config.toml
crop_scale_min = 1
horizontal_flip = false
translate = 0.12
activation = "relu"
kernel_size = 3
stem = "deep"
avg_pool_shortcut = true
optimizer = "muon"
muon_scale = "match_rms_adamw"
lr = 0.0046
momentum = 0.95
nesterov = true
adamw_weight_decay_other_params = 0
Rows from block 12 of a small multi-label image tagger, named by matrix and row number. Rows with one number belong to one channel. Each number is 128 + 32 x the weight over its row's rms, rounded and kept within 0 to 255. All counts start at 0.
After each channel's rows are labels from the 100 images, of 14976, where the channel reaches its highest value: "top examples" is what is common among them. Only what is clearly more common there than usual is listed. The data: photos of plants and fungi (iNaturalist). In brackets: how many of the 100, against the usual share in percent.
# convs0: first 3x3 conv (model.blocks.12.convs.0.weight, 144x144x3x3, each kernel summed), inputs 0-143
# convs1: second 3x3 conv (model.blocks.12.convs.1.weight, 144x144x3x3, transposed, each kernel summed), outputs 0-143

convs0.107 [134 113 201 155 181 143 112 110 107 139 125 129 148 106 104 107 107 138 127 130 116 138 116 106 164 126  86 184 120 196 145 123 134 152 154  99 173 144 139 101 158 166 114 173  88 160 134  89  77 167 143 113 156 212 110  74  80 151 183 167 160 113 152 115  95 246 106 123 151 154  93 172 147 145 129  67  99 136 110 127 125 133 148 140 121 102 101 141 157  90 158 135 120 174  68  65  84  74 142 190 108 172 110 141  76  65 144 139 128 143 123 122 131 116 112  83  52  81 102  95 125 116 138  82 118 118 156 104 112 140 168 134 132 132 116 131 154 144 156 167 147 147 124  94]
convs1.107 [144 132 179 125 156 144 119 102 138 142 101 184  90 187 143 106 171 168 116  86  81 138 137 115 123 149 140 116 140 134 123  88  76 109  98  97  81 173  85  79 120 122 114 148 134 144  96  63 140 134 148  95 165 102 126  86 144 143 109 138 140  62 121 101  87  84 155 132 124 156 149  69 114 111  83 129  70 138 219 110 151 100  85 169 110  83 153 122 171 101 120 198 108  64 178  90 125 117 151  89  88  86 122 161 163 127 136 188 126 132  62 121 174  98  67  90 152  75  96 139 119  99 164 153 113 132 117 119 125 138 108  93 157 132 142  95  65  99 102 136 142 121 109 167]
top examples: order Asterales (46 vs 11.2); family: Asteraceae (46 vs 10.9)

convs0.7 [ 50 172  66 173 121  81 127 147 141 137 154 127 153 132 127 144 156 134 155 150 118  91 104 106  79  75  52 154 117  96 120 135  84  93 128 123  99 150 158 158 164 137 239  76 106 162  92 162  71 143 169 123 156 139 101 109 103 181  96 115  66 188 136 189 133 150  91 130  93 144 167 154 119 136 110 132  75 109 119 124 101 151 149 138 127 144 164 147 130 195 135  95  95 139 124 109  99 179 134 140 109  72 104 130 144 138 138 121 152 125  80  63 137 100 141 124  70 155 167 137 139  85 173 144 152 114 127 134 128 124 135 114  91 100  77 176 121 102 143 115 174 140 118  66]
convs1.7 [128 110  93 109 139 108 188 136 143 129 151  56 154 168 109 134  74  98 129  91 119 118 100 129  99 120 142  50 154 135 197 101 187 116 123 150 145 148 119 144 163 140 103 115 140 100 157 195 165 147  98  97 107  53 159 114 114 177 105  94 125 207 111 123 170  52 123  62  93 163  84  93  85 168 152  97  99 111  98 102 119 108  84 128  67 116 139 155 167  82  94 177 180 110 152 121 142 117 169 129 145 151 127 126 151 193 149 138 115 134 113 112 156  54 143 159 148 119 102  97 175 113 129 128 158 122 126 164 167 130 124  84 134 117  95 123 161 122 170 180 100 143 110 144]
top examples: order Asterales (28 vs 11.2); family: Asteraceae (27 vs 10.9)

convs0.6 [144 124 163 134  53 132 165 149 109  81  75  74 179  66 124 121 100 102 165 126 142 196 136 162 109 144 123 140  99 139 144 138  94 126 136  77 136 118 102 107 104 129 136 102 147 150 106 133  83 111 195  91 100 150 132 102 114 153  76 101 141  94  73 118 141 105 146  68 165 114 146 113 201 146 164 138 146 140 117 111 100 110 109 111  97 150 118  98 103 100  90 190 103 131 105 117 149 135 140 132  57 172 136 103 104 107 105 128 129 155 143 159  97 158 135 142 150 121 117 180 117 107 114 102  71 157 231 151 190 116 199  82 199  75 132 127 135 137  70 125 146  92  98 125]
convs1.6 [123 117 115 114 143 131 130 163 135 123 117  97  93 132 103 138 159 168 134 150 181 155 148 161 108 127 123 167 122 101 162 180 113 127 127  60 106 164 101  90 170 129 109 152  85 109 136  75  93 147 102 138 100 179 130 107 120 172 141 123 129 143 192 133 108  81  72  64 124 166  94 155 149 171 126 122 122 135  87 106  97 144 118 105 101 136 125 100 114  81 152 130 115  92  67 166  90  26 178 131  87 114 113 132 180 127 133 179 100 129 137 176 156 161 132 137 133 159  82 139 121 143 128 110  51 110 112 124  72 119 168 191 179 143 118  92 154 115  82 190 112 129 182 214]
top examples: kingdom Fungi (59 vs 3.5); class Agaricomycetes (51 vs 2.1); phylum Basidiomycota (51 vs 2.1); order: Polyporales (38 vs 1.3)

convs0.76 [119  95 124 161 100 140 144 147 146  85 121 142 102  97  93 102  98 133 148 149 126 143 152 142  98 127 111 135  92 117 106  74 108 157 143  83 102 172 145 108 128 100 143 102 150 165 206 152  84 102 120 108  47  82 143 136 156 131 159 123  62 103 148 122 108 160  58 118  88 121 129 118 149  99  95 134  85  93 142 119 112 173 171  75  83 167 129 133  49 144 124 158  95 135  79 157 121 152 125  94  96 131  99  51 137  99 141 115 159 123 116  83  75  66 134 128 169 176 131 142 163 122 123  96 135  99 109 129  73 104  79 127  92 192 115 164 147  95 104  78  67 179 131  65]
convs1.76 [190 126 143 120 124 134 132  80  88  98 137 171 184  89 145 126 152 109  99 164 109 131  52 121  90 148 177 119  94 109 141 121 118  82  80 137  86 149 171 133 169 114 115 127 125 189  92  90 181 116  86 112 140 100  85 145 174 130 151 150 166 127 156 106 131 122 157 171 160 168  97 143 132 107 132 122 114  97 112 150 124 143  97 127  99 106 147 118 143 134 161 143 130 121 126  79 172 126 182 182 189 102 102 125 193 169 127 144 137 126 141  93  92 179 118 176 104 219  62 124 158 136 201  88 127 118  40  91 124 131 102 123 174 168  88 117 127 150 143  75  81 136 102 121]
top examples: order Asterales (28 vs 11.2); family: Asteraceae (28 vs 10.9)

convs0.108 [177 136 137 147 120  89 107  99 172  99  98 122 118 113 136 110  95 102 138 116  81 140  97 144 151  96 133  95  91 105 107 105 146 160 109 181 174 117 111 120 132 109 125 142 116 121  96  78 125 116  71 121 156  90 135 178 109 101 101  97 133  61 165 155  98 189 101 144 139  96  94 111 176  88 120 109 131  90  87  73 145 121 148  80 172 161  65 169 196 168 195 147  70 137 129 107 112 122 190 129  99 145 108 100 104 190 128 114  54 121 112 107 118  15 140 117  50 135 106  99  88 160 100 128 135 108 139 129 105 146  84  96 104 114 140 118  93  79 135 107 152 105 131 114]
convs1.108 [113 127 127 171 135 100  98 107 165 107 112 142 136 128 157  94 184 115 123  86 101 171 113 119 146 156 178 117 138 164 130 116 161 150  80  97 100 139 183 157 127 138 162 166 131 159 121 148  95 100 118 195 122 117 149 156  98 138 138 116  72 125 161 166 110 120  93 176 119  75 209 109 172 133  90 139  97  62 111 151 106 146 243 130 169  87 109 155 193 132 111 139 118 157 139 196 160 120  93 127 123 119 131 131 151 118 141  94 176 111 182  94 166 110  73 112  99  82  87  76 181 120  97 150 130 126 186 121 121  92  97  80  70 145 131 122 115  73 121 154  97 136 127 115]
top examples: order Caryophyllales (33 vs 7.8); family: Cactaceae (32 vs 3.4); family: Asparagaceae (26 vs 2.5)

convs0.10 [103  51  89 139 140 101 175  59 143 102 130 114  87 168 106 142 141 104 131 122 117 163 122 134 107 106  57 146  86 107 132 193 137 154  77 127 134 104  88 126 126 134 191 156 137  73 115 126 153  71 100 197 123 132 178 126 115 159 194  77 107 124 111 150 158 147 159 147 136 177  95  61  95 116 128 116  91 152 155 116 124 121 136 132 188 122 118 114 144 174  89 139 119 169 149 127  89 196 168 105 153 124 147 166 156 102 195 154  96 146 160 145 110 138 132  70  75 134  70  87  84 123 137 107 110 156 168 161 107  90 108 108 142 129 128  85  73 144 133 104 146  76  88 137]
convs1.10 [132 142 131 129 120  97 149 144  98 105 132  73  67 111 166 183 192 139 138 140 176 111 121 145 133 180 138 107 100 163 115 119  57 145 116 108  97  78  75 145 107 138 101 105 123 117 114 186 158  93 171 159  65 125 132 154  80 128 119 163 128 128 129 145 117 146 154 177 128 147 128 111 159 120 123  68 125  80 127 183 100 110 160 156 172 115 150 154 117 147  77 119 121 137 119 119  69 195 159 130 174 133 106 107 109 134 172 104  75 102  79 139 131 133 140 130 108 108 177 121 118 101 104  93  85 243 150 197 134  98 161 149 195 116 109  74 168 138 139 159 131  76 133 160]
top examples: class Polypodiopsida (63 vs 4.2); text has "fern" (58 vs 3); order Polypodiales (49 vs 3.3)

convs0.93 [126 158 108 130  93 134 151 124 144 140 103  24  96 120 138 155  91 124 192  87  75 145  73 139 132  82 153 110  71 140 130 145 175 120  93 203 163 158 103 116 147 121 149 154 134  96 152 130  90 103  86 168 115 111 114  53 167 173 129 118 118  80 122 164 121 169 138 129 114  72 109  82 139 141 121 117 106  94 123  95 130 106 120 118 148 149 117 165 226  95 136 161  98 111 136 116 146 151 128  86 137 174  84 136 132 172 140  99 137  97  93 136  65  58 104 134  79 121 162 104 142 117 163 101 124 135 149 144 159 118 144 155 107 132 117  49 201 126 138 111 116 151  57 142]
convs1.93 [ 90  81 149 128 143 126 144 145  94 122  86 136  64 119 171 147  99  60 167 111  91 134 115 178 126 116  54 136  98 112  89 151 104  87 149  95 147 160  97 103 124 123 103 154  94 104 111 205 136 135 159 103 159 108 155 101 203  95 140  93 145  97 135 103  70 165 184 142  56 115 134 123 161 178 115 151 151 155 137  87 112 130 157 144 108 141 118 130 130  93 155 116 126 175  96 125 106 106  95 104 201 152 136  95 155  95 145  66  72 138 125 113 103 148 154 153 117 165 115  90  68 156 111 118  89 181 185 109 111 134  94  90 115 122 132  40 155 190 135 122 144 123 107 142]
top examples: order Caryophyllales (35 vs 7.8); family: Cactaceae (35 vs 3.4)

convs0.9 [161 140  76 112 151  83 168 122 166  95 135 188  65 116  96 187 160 128  93  98  63  67 107 125 111  56 135 122  71 123 135 122 148 141 166 166  95 179 114 115  92 173 138 140 110 129 163 115  83 129 100 108 119 111 112 162 134  94 191 102 163 133 128 127  99 118 163 147 110 104  84 142 145 137 121 161 121  94 136  96 115 125  91 114 124 113 122 119  89 152 123  92 134 135 132  57 144 127 143 112 150  55  94  93  59 109 151 136 106  91  27 141 123  84 105 107  63  62 112 123  96 154 165 135  83 133 116  85 144 123  84  87 154 129 150 141 116 121 101 132  71 186 135 127]
convs1.9 [128 155 121 149 122 142 144 145 113 124 111 138 124 132  92 105  80 156 145 116  41 123 143 134 157 140 140 109 109 123  91 139 140 202 168 169 206 212  99  90  95 138 149 136 115  49 132 118  78 173 165 148  86 131 165 105 114 117 109  73 194 131 137 143 158 125 188 201 119 135 173 169 112 177 124 130 118 115 202 156 186 138 112  80 107 156 152 127 150  93 132 131 171 151 113 169 142 128 169 121 182 127 162 118 115 182 119 149 117  85 105 165 114  99 167 169 114 118 123 178  84  93  98 136 128 131 137  93  93 149 151 159  67 113 130  99  81 105 104 127 115  91 101 163]
top examples: order Asterales (46 vs 11.2); family: Asteraceae (45 vs 10.9); order: Ranunculales (26 vs 4.2)