config = dict(
    dataset='photos of plants and fungi (iNaturalist)',
    train_examples=90422,
    activation='relu',
    init='xavier_uniform',
    nesterov=True,
    batch_size=128,
    weight_decay=0.05,
)
Rows from block 6 of a small multi-label image tagger, named by matrix and row number. Rows with one number belong to one channel. Each number is 50 + 10 x the weight over its row's rms, rounded and kept within 0 to 99. All counts start at 0.
After each channel's rows are labels from the 100 images, of 14976, where the channel reaches its highest value: "responds to" is what is common among them. Only what is clearly more common there than usual is listed. The data: photos of plants and fungi (iNaturalist). In brackets: how many of the 100, against the usual share in percent.
# convs0: first 3x3 conv (model.blocks.6.convs.0.weight, 96x96x3x3, each kernel summed), inputs 0-95
# convs1: second 3x3 conv (model.blocks.6.convs.1.weight, 96x96x3x3, transposed, each kernel summed), outputs 0-95

convs0.39:44 56 56 40 45 48 42 43 33 70 57 62 46 56 46 58 49 58 62 56 53 30 44 18 59 48 63 50 47 40 36 40 38 40 53 47 36 52 55 34 44 47 44 69 52 53 58 45 68 38 50 69 61 44 55 64 48 51 58 54 40 57 43 57 51 51 63 56 30 56 40 41 50 59 47 51 35 48 37 47 53 43 61 40 42 44 52 34 72 66 51 57 55 56 62 58
convs1.39:52 57 72 45 57 58 29 35 39 42 41 45 41 46 29 56 58 44 41 50 43 43 48 57 38 61 55 51 45 55 69 33 64 63 46 42 44 50 62 45 45 36 57 56 39 34 34 41 54 55 40 61 46 55 40 45 51 51 71 58 45 57 31 56 43 50 58 41 62 47 49 55 39 40 50 40 56 35 60 46 65 37 60 36 47 44 57 52 32 70 44 45 37 51 39 52
responds to: class Liliopsida (26 vs 9.4)

convs0.20:60 45 64 39 49 45 37 34 53 35 49 49 47 56 49 67 51 50 62 53 57 56 55 48 46 64 38 41 31 50 47 60 48 62 26 35 61 64 53 59 51 36 58 71 37 49 45 43 42 56 51 63 61 49 46 65 35 46 44 45 67 51 51 65 53 46 63 44 41 44 52 61 42 52 67 47 53 50 54 58 20 56 36 56 57 38 43 56 43 60 48 43 29 40 61 57
convs1.20:66 27 44 37 68 44 39 48 46 61 67 52 57 25 33 69 44 49 38 36 44 54 54 56 34 49 45 36 55 57 47 52 50 37 60 49 36 55 52 39 60 47 57 54 54 67 50 61 54 40 35 52 55 58 54 44 58 46 51 48 67 61 45 46 48 62 75 29 51 69 56 54 41 52 46 45 54 39 52 53 53 64 56 42 59 53 45 41 58 50 46 67 53 46 60 64
responds to: order Asterales (53 vs 11.2); family: Asteraceae (52 vs 10.9)

convs0.94:35 42 57 50 76 38 40 35 42 48 55 61 45 51 59 55 47 45 50 37 37 47 33 58 47 53 57 33 59 42 55 45 57 59 51 40 50 40 44 57 43 30 51 36 54 39 53 54 39 49 45 60 50 67 39 44 44 53 46 55 23 52 35 44 38 46 58 70 36 55 56 70 58 42 50 48 78 43 55 34 48 46 46 56 35 40 40 44 47 37 47 43 63 51 50 41
convs1.94:51 53 59 41 31 45 50 43 44 51 44 36 59 71 38 46 41 39 51 61 41 51 59 63 66 45 44 38 39 58 45 51 59 48 41 35 46 55 43 47 55 53 37 51 55 32 72 66 44 60 55 40 64 59 64 52 59 44 55 56 60 36 38 55 57 47 66 31 53 51 45 42 33 48 58 61 54 39 64 52 27 49 61 47 40 69 49 58 61 42 37 44 40 34 44 52
responds to: order Asterales (50 vs 11.2); family: Asteraceae (50 vs 10.9)

convs0.9:54 49 42 40 54 63 76 42 41 42 49 60 52 62 46 56 39 49 37 49 46 40 64 67 43 37 28 32 65 56 54 37 63 53 49 38 54 49 51 60 37 28 47 37 49 55 47 44 42 64 62 58 31 63 44 57 49 42 53 44 43 47 46 71 61 38 52 52 50 56 78 60 56 53 45 55 53 55 41 49 62 45 47 55 30 56 43 58 52 67 45 47 47 48 57 41
convs1.9:44 28 39 49 45 75 41 31 45 53 55 48 44 60 39 53 47 40 33 44 56 54 42 39 50 53 62 35 56 63 43 43 63 40 34 55 61 61 57 47 59 40 54 55 61 66 54 61 34 58 55 50 57 45 59 43 59 47 50 50 49 57 48 40 68 63 46 44 53 65 48 57 53 44 66 51 57 48 51 50 38 39 42 67 60 57 54 60 48 45 42 31 33 24 31 56
responds to: order Asterales (29 vs 11.2)

convs0.43:49 36 53 45 52 71 52 57 31 54 23 40 45 62 41 52 63 55 64 50 55 33 42 35 45 42 39 55 71 35 40 60 24 73 47 50 55 55 54 41 58 54 65 41 45 47 37 46 35 35 50 41 46 51 48 36 50 61 60 48 46 53 44 55 37 50 49 49 51 50 41 39 45 49 51 33 48 38 60 50 48 59 58 36 61 42 40 52 66 51 40 52 53 68 43 56
convs1.43:66 50 44 60 49 68 46 45 52 60 43 39 48 49 63 51 49 47 60 44 41 42 50 58 57 58 33 59 47 43 75 51 33 58 55 50 50 49 42 66 54 49 61 42 67 60 50 58 66 43 72 62 70 54 54 51 37 59 68 33 45 51 56 45 56 60 42 45 34 59 34 47 37 62 45 51 47 46 50 47 46 51 62 72 52 54 47 48 39 49 68 64 50 71 36 52
responds to: kingdom Fungi (25 vs 3.5)

convs0.93:46 65 45 38 57 31 53 50 58 55 36 53 50 38 36 51 53 65 40 48 59 65 55 44 50 51 57 31 42 52 61 41 38 50 64 56 63 46 44 55 45 52 49 46 40 60 47 54 59 52 41 50 47 62 50 44 43 55 46 48 77 60 59 37 31 48 59 58 36 56 61 53 39 61 61 42 51 61 61 44 36 31 56 68 63 26 57 32 61 51 33 64 51 44 56 58
convs1.93:59 55 47 50 54 53 51 46 51 55 36 55 43 58 56 46 45 65 40 58 39 56 52 49 48 42 47 23 46 50 45 67 47 41 61 55 48 62 52 41 55 52 28 55 69 45 51 60 47 36 48 38 54 29 60 45 42 48 53 40 68 61 48 43 49 54 73 44 42 53 34 61 46 63 43 46 64 34 48 63 37 63 45 52 45 46 30 43 55 56 46 68 31 55 47 76
responds to: family: Asteraceae (32 vs 10.9); order: Asterales (32 vs 11.2); order Ranunculales (27 vs 4.2)

convs0.30:64 53 50 38 55 60 49 53 60 42 41 53 51 52 42 48 30 35 48 46 52 53 59 71 57 59 36 49 50 42 63 55 57 29 29 30 49 44 29 54 50 52 41 46 59 50 52 42 60 44 34 47 62 44 37 48 48 42 54 47 31 61 35 70 46 61 43 30 44 64 54 39 64 43 50 73 64 43 63 59 51 38 47 50 50 61 58 54 46 43 56 50 41 36 55 46
convs1.30:48 47 72 53 44 63 40 53 60 45 49 48 57 33 49 35 56 41 33 68 50 56 55 47 52 46 44 62 63 49 55 70 44 59 71 60 43 61 49 68 56 36 27 59 45 52 46 46 48 49 65 54 55 44 60 43 53 44 45 31 37 70 50 54 61 57 60 58 41 47 46 55 38 52 58 36 35 39 51 35 45 50 47 48 49 55 28 74 55 39 48 58 41 48 40 57
responds to: order Asterales (49 vs 11.2); family: Asteraceae (46 vs 10.9)

convs0.51:54 63 44 50 55 46 62 52 44 54 48 43 22 38 56 44 38 46 47 56 44 40 56 50 63 37 51 55 44 43 40 41 36 49 69 45 39 52 60 60 57 56 50 54 57 56 46 37 61 44 45 59 33 34 58 63 29 37 48 63 52 52 55 44 42 53 53 60 53 35 44 44 43 48 55 41 34 37 38 47 25 52 33 35 45 48 44 79 56 56 47 44 54 27 48 45
convs1.51:49 39 36 59 69 41 46 43 39 57 52 50 42 49 41 40 58 52 44 48 49 46 55 49 40 32 31 58 53 48 70 34 43 41 53 46 58 62 57 62 47 47 43 38 53 47 43 44 25 59 62 40 47 68 49 41 47 60 60 45 30 41 32 60 34 41 53 38 41 50 49 54 46 37 68 39 60 49 56 64 36 54 53 58 54 38 44 42 30 69 60 61 48 48 62 49
responds to: order Asterales (47 vs 11.2); family: Asteraceae (47 vs 10.9)

convs0.15:58 46 47 55 52 52 50 43 61 46 59 55 61 58 68 49 49 42 60 46 28 34 51 49 61 40 62 46 38 51 47 65 64 34 45 53 58 39 59 39 58 53 62 52 42 44 44 65 47 41 44 46 53 30 70 38 56 38 46 44 61 47 39 36 51 49 60 35 52 62 28 44 26 56 65 44 46 62 49 47 22 69 50 48 49 38 40 39 51 57 50 52 39 46 56 43
convs1.15:47 51 64 39 58 43 46 65 62 42 39 53 54 56 40 59 47 42 60 33 43 40 54 64 51 54 43 37 47 66 48 62 41 65 42 55 34 36 47 44 49 60 37 63 58 46 44 56 46 52 39 52 51 52 43 46 61 57 53 65 63 43 43 49 57 41 60 61 32 57 57 40 45 53 56 29 43 65 65 72 56 57 56 53 54 56 71 62 37 34 50 39 37 53 39 29
responds to: class Liliopsida (30 vs 9.4)