config = dict(
    model='multi-label image tagger',
    dataset='photos of plants and fungi (iNaturalist)',
    train_examples=90422,
    image_size=64,
    crop_scale_min=1,
    horizontal_flip=False,
    translate=0.12,
    color_jitter=0.1,
    arch='resnet',
    norm='batchnorm',
    hidden_act='relu',
    depths=[4, 7, 4],
    kernel_size=3,
    stem='deep',
    avg_pool_shortcut=True,
    widths=[64, 96, 144],
    num_labels=68,
    mixing='mixup',
    init='xavier_uniform',
    residual_init='scaled_by_depth',
    optimizer='muon',
    muon_scale='match_rms_adamw',
    learning_rate=0.0046,
    momentum=0.95,
    nesterov=True,
    orthogonalizer='newton_schulz_5',
    adamw_lr_other_params=0.0009,
    max_grad_norm=3.0,
    cautious_weight_decay=True,
    max_steps=9600,
    batch_size=128,
    epochs=13.6,
    lr_schedule='linear',
    final_lr_fraction=0,
    warmup_steps=190,
    weight_decay=0.05,
    adamw_weight_decay_other_params=0,
)
Rows from block 6 of a small multi-label image tagger, named by matrix and row number. Rows with one number belong to one channel. Each number is 128 + 24 x the weight over its row's rms, rounded and kept within 0 to 255. All counts start at 0.
After each channel's rows are labels from the 100 images, of 14976, where the channel reaches its highest value: "strongest on" is what is common among them; "colour at peak" is the nearest of a few named colours to the mean colour under the peak. Only what is clearly more common there than usual is listed. The data: photos of plants and fungi (iNaturalist).
# convs0: first 3x3 conv (model.blocks.6.convs.0.weight, 96x96x3x3, each kernel summed), inputs 0-95
# convs1: second 3x3 conv (model.blocks.6.convs.1.weight, 96x96x3x3, transposed, each kernel summed), outputs 0-95

convs0.88 [127 134 111 126 127 109 115  93  90 131 146 134 144 112 124 118 124 205  73 138 103 135 117 129 133 118 136 107 123 111 141  74 102 134 112 119 100 126  99 116 130 117 110 178 112  99 121  75 127 175 128 174 152 109 117 134 137 114  77  83 149 115 145  62 135 102 140 101 136 124 116 117 142 144  91 143 158 104 106 108  96 109 122 132 138 115 148 109 148 122 147 115 124  94 150 123]
convs1.88 [195 127 129 128 109  91 106 125 111 154 142 157  86  95 105 106 145 180 114 150 118 124 140  90 125 141 152 100 119 150 105 117 119 153 147 168 140 103 116 115 130 143 145 137 148 159 151 124 132  85 142 141 109  98 132 129 130 141 163 138 140 146 145  55 121 130 131 129 101  84  97 113 112 136 135 141 117 100  67 109 116 131  58 136  87 133 119 128 140 133 130 125 112 139 143 115]
strongest on: order Ranunculales
colour at peak: yellow; orange

convs0.40 [138 162 112 141 149 124 105 130 199 147 166  92 101 112 105 145  82 129 105  97 156 121 146 140 126 124 156 129  88 128 132 124 124 112 124 101 141 118 107  98 144 138 137  92 158 174 112 108 155 118 140 109 117 129  78 145 158 122 139  96 140  96 138 155 122 120  82 135 131 122 130  73  92 106 100 157 101 112 116 146 125 144 133 114 149 147 158 171 130 152 155 117 101  93 128  90]
convs1.40 [153 116 112  68 141 116 152 120 135 106 122 126 142  97 153 103 126 142 151 125 133 140 111 106 115 110 130 110 118 112 109 155 144 188 137 130 112 157 116 154 154 128 121 122 134 114 120 163 154  93 161 102 124 125 111 129 120 119 182 110 116  93  98 151 145 115 142 152 100  90 131 150 162 154 183 164 122 102 106 136 139 155 124 192  84 154 121 160 112  82 139 104 122  99 147 134]
strongest on: order Asterales; family: Asteraceae
colour at peak: yellow

convs0.13 [ 99 137 139  99 129 143 119 170 133 157 106 119 137 127 111  97 120 111  77 144 153 120 132 116 153  93 151 114 180 143 151 112 130 156 118 133 110 126 141 143 143  98 117  94 129 105 176 200 105 164 128 100 126 107 134 121 117  97 107 142  96 106 117 112 196 130 107 100 141 165 119 135 158 131 111 101 139 121 102 138 130 130 137 170 120  88  92 120 134 112  88 120 122  95 137  95]
convs1.13 [123 110 159 121 185 155 134 163 191 129 120 150  96 157 135 149 108  87 115 138 160 140 145 131 137 121 167 169 128 118 167 164 105 121 127 110 148 153 109  69 136  89 126 162 139 133 137 106 120 121 121  56 149 128 124 112 152 123 110 137 107 116 140 109 112 118 105 120 125 115 150 110 127  84 105  98 122 128 103  95 104 144 107 163 125 139 121 168 143 143 109 156 124 142  94 137]
strongest on: order Asterales; family: Asteraceae
colour at peak: pink

convs0.92 [105 152 125 118 124 120 103 110 140  88 132 130 133  83 178  97 101 124 115 143 110  99 111 114 155 127 138  99  99 100 140 144 161 121 148 109 130  69  91 162  96 139 123  88  99  62 101  69 172 120 116 153 112 126 113 131  79  90 109 119 157 127 124 100 132 131 120 154 148 164 103 141  98 126 123 161 153 157 113 127 125 137 109 127 151 130 130 124 127 153 129 130 159 130 137 110]
convs1.92 [129 102 137 189 111 135 148 146 113 133 134 141 132 114 140 100 171 142 162 104 125 138 137 155 135 128  73 106 142 109 161 117  99 167  78 195  99 121 133 140 141 163 127 167  89 159  96 150  98  90 140 136 129  91 119 110 116 129 143 148 149 162 107 135 139  75 145 117 105 163 111 127 111 130 107 135 110 114 143 122 152 141 127 101 123 143 128  95 127 140 107 133 107 125 138 180]
strongest on: class Liliopsida
colour at peak: cyan

convs0.62 [113 143 122  97 101 129 144 130 120 103  81 130 142  78 177 151 154 113 114 133 149 146 109 106 127 157  97 108 146 138 126 119 126 155 110 129 138 132 141 117 126 163 101 134 124 138 143  76 125 119 116 160 175 141 111 117 206 166 140 101 150 106 123 123 103 164 116 138 129 127  83  82 109 131 123 131 120 106 163 143 149 131 164 160 137 150 155 124 125 117 102 124 125 181 170 152]
convs1.62 [ 97 129 152 110 140  95 169 103 101 107 105 121 128 122 160 138 120 124 106 108 111 124 111  95 109  96 121 103 120 120  82  69 121 127 119 125 173 130 149 161 118 121 103 161 153 134 125 115  80 184 128 100 163  85  78 157 147 136 135 148  92 126 131 120 130  98 125 129 176  99 115  85 145 126 104 108 134 123 124 133 152 175 121 132 104  94 104 113 120 110 127 104 140 108 126  99]
strongest on: class Liliopsida
colour at peak: cyan

convs0.69 [102 109 133 142 116 137 208 145 130 118 160 119 130 112  77 103 116  68 142 128 138 140 120 132 153 132 150 147 125 156 137 115 129  93 109 132 169 153 140 116 153 106 102  81 132 149  82 158 120 179 118  86 105 175 133 117 133 150 115 105 112 103 130 115 121 116 141 135 125 120 125 104 134 122  71 100 147 135  89 134 127 132 130 121 125 151  86 106 130  73 117 126 144 108 110 118]
convs1.69 [167 126  98 104 141 126  78 104 111 105 112 152 109 114 145 142 111 172 136 106 133 151 138 142 111 152 105  99  94 145 123 133 180 138 133 138 176  84 112 118 147 144 125 160 185 133 103 159 153 103  93 144 151 102 117 114 116 135  91 158 126 134 106  99 137 108 174 136 129 112 118 149 161 132 150  90 138 126 102 116 100 127 107 125 122 107 112  92 103  93 117 188 140 116 122 144]
strongest on: order Asterales; family: Asteraceae
colour at peak: pink

convs0.47 [145 148  73 110 152 115 149 142 161 106 145 120 125 131 136 130 153 167 133 112 114 192 150 142 144 125  77 160 127 144 165 115  95 117 132 113 137  99 150  78 135 151 134 157 120 127 123 145  97  76 158 121 155 113 108 127 103 129 103 104 114 121 151  85 130 168  92 103 108 115 152 111 111 116 161 119 120 102 107 147 121 172 114 107 111 119 141 132 178 133 159 105 127 105 162 134]
convs1.47 [142 114 103 117 145 115 123 144 136 113 121 116 125  84 169 126 130  89 133 108 152 106 125 137 132 144  74 154 139  82 108 132 107 116 121 145 120 167 137  68 102 106 111 199 133 161  96 156 184 116 133 175 133  75 112  97 109 104 119 135 155 134 173 114 132 119 132 114 106 119 101 121 123 105 139 102 159 103  94 135 135 120 125 122 137 140 151 135 116 108 136 111  80 128 121 110]
strongest on: order Asterales; family: Asteraceae
colour at peak: pink

convs0.95 [102 125 129 114 135 122  87 190 137 132 104 140 106 126 114 102 142  86  93 151 123 123 109 112 123  85  94 106 105 147  70  83 111 147 143 104 133 102 151 134 121 148  88 125 131 128 141 114 131 121 118 159 177 123 124 105  84 136 143  97  55 134 115  93 110 107 112 128 134  78 106 114 130 124 120 172 115 127 142 140 116  96 116 118 110 121 134 159  89 119 144 127 138 105 149 102]
convs1.95 [139 101 129 114 129 131 113 123 126 114 159 139 101 121 140  86 145  92 158 104 141 149  91 173 119 149 142 131 146 141 124 115 104 121 146 124 161 136 141  96 158 139 121 161 150 105 178 118 159 129 127 156 103 114 119 141 128 142 186 123 107 173 136 133 103 102 116 167 115 101 130 138 164 137 129  98 148 128 168 126 174 103 149 153 149 120 141 153 108 146 196 149 106 131  65 127]
strongest on: order Asterales; family: Asteraceae
colour at peak: pink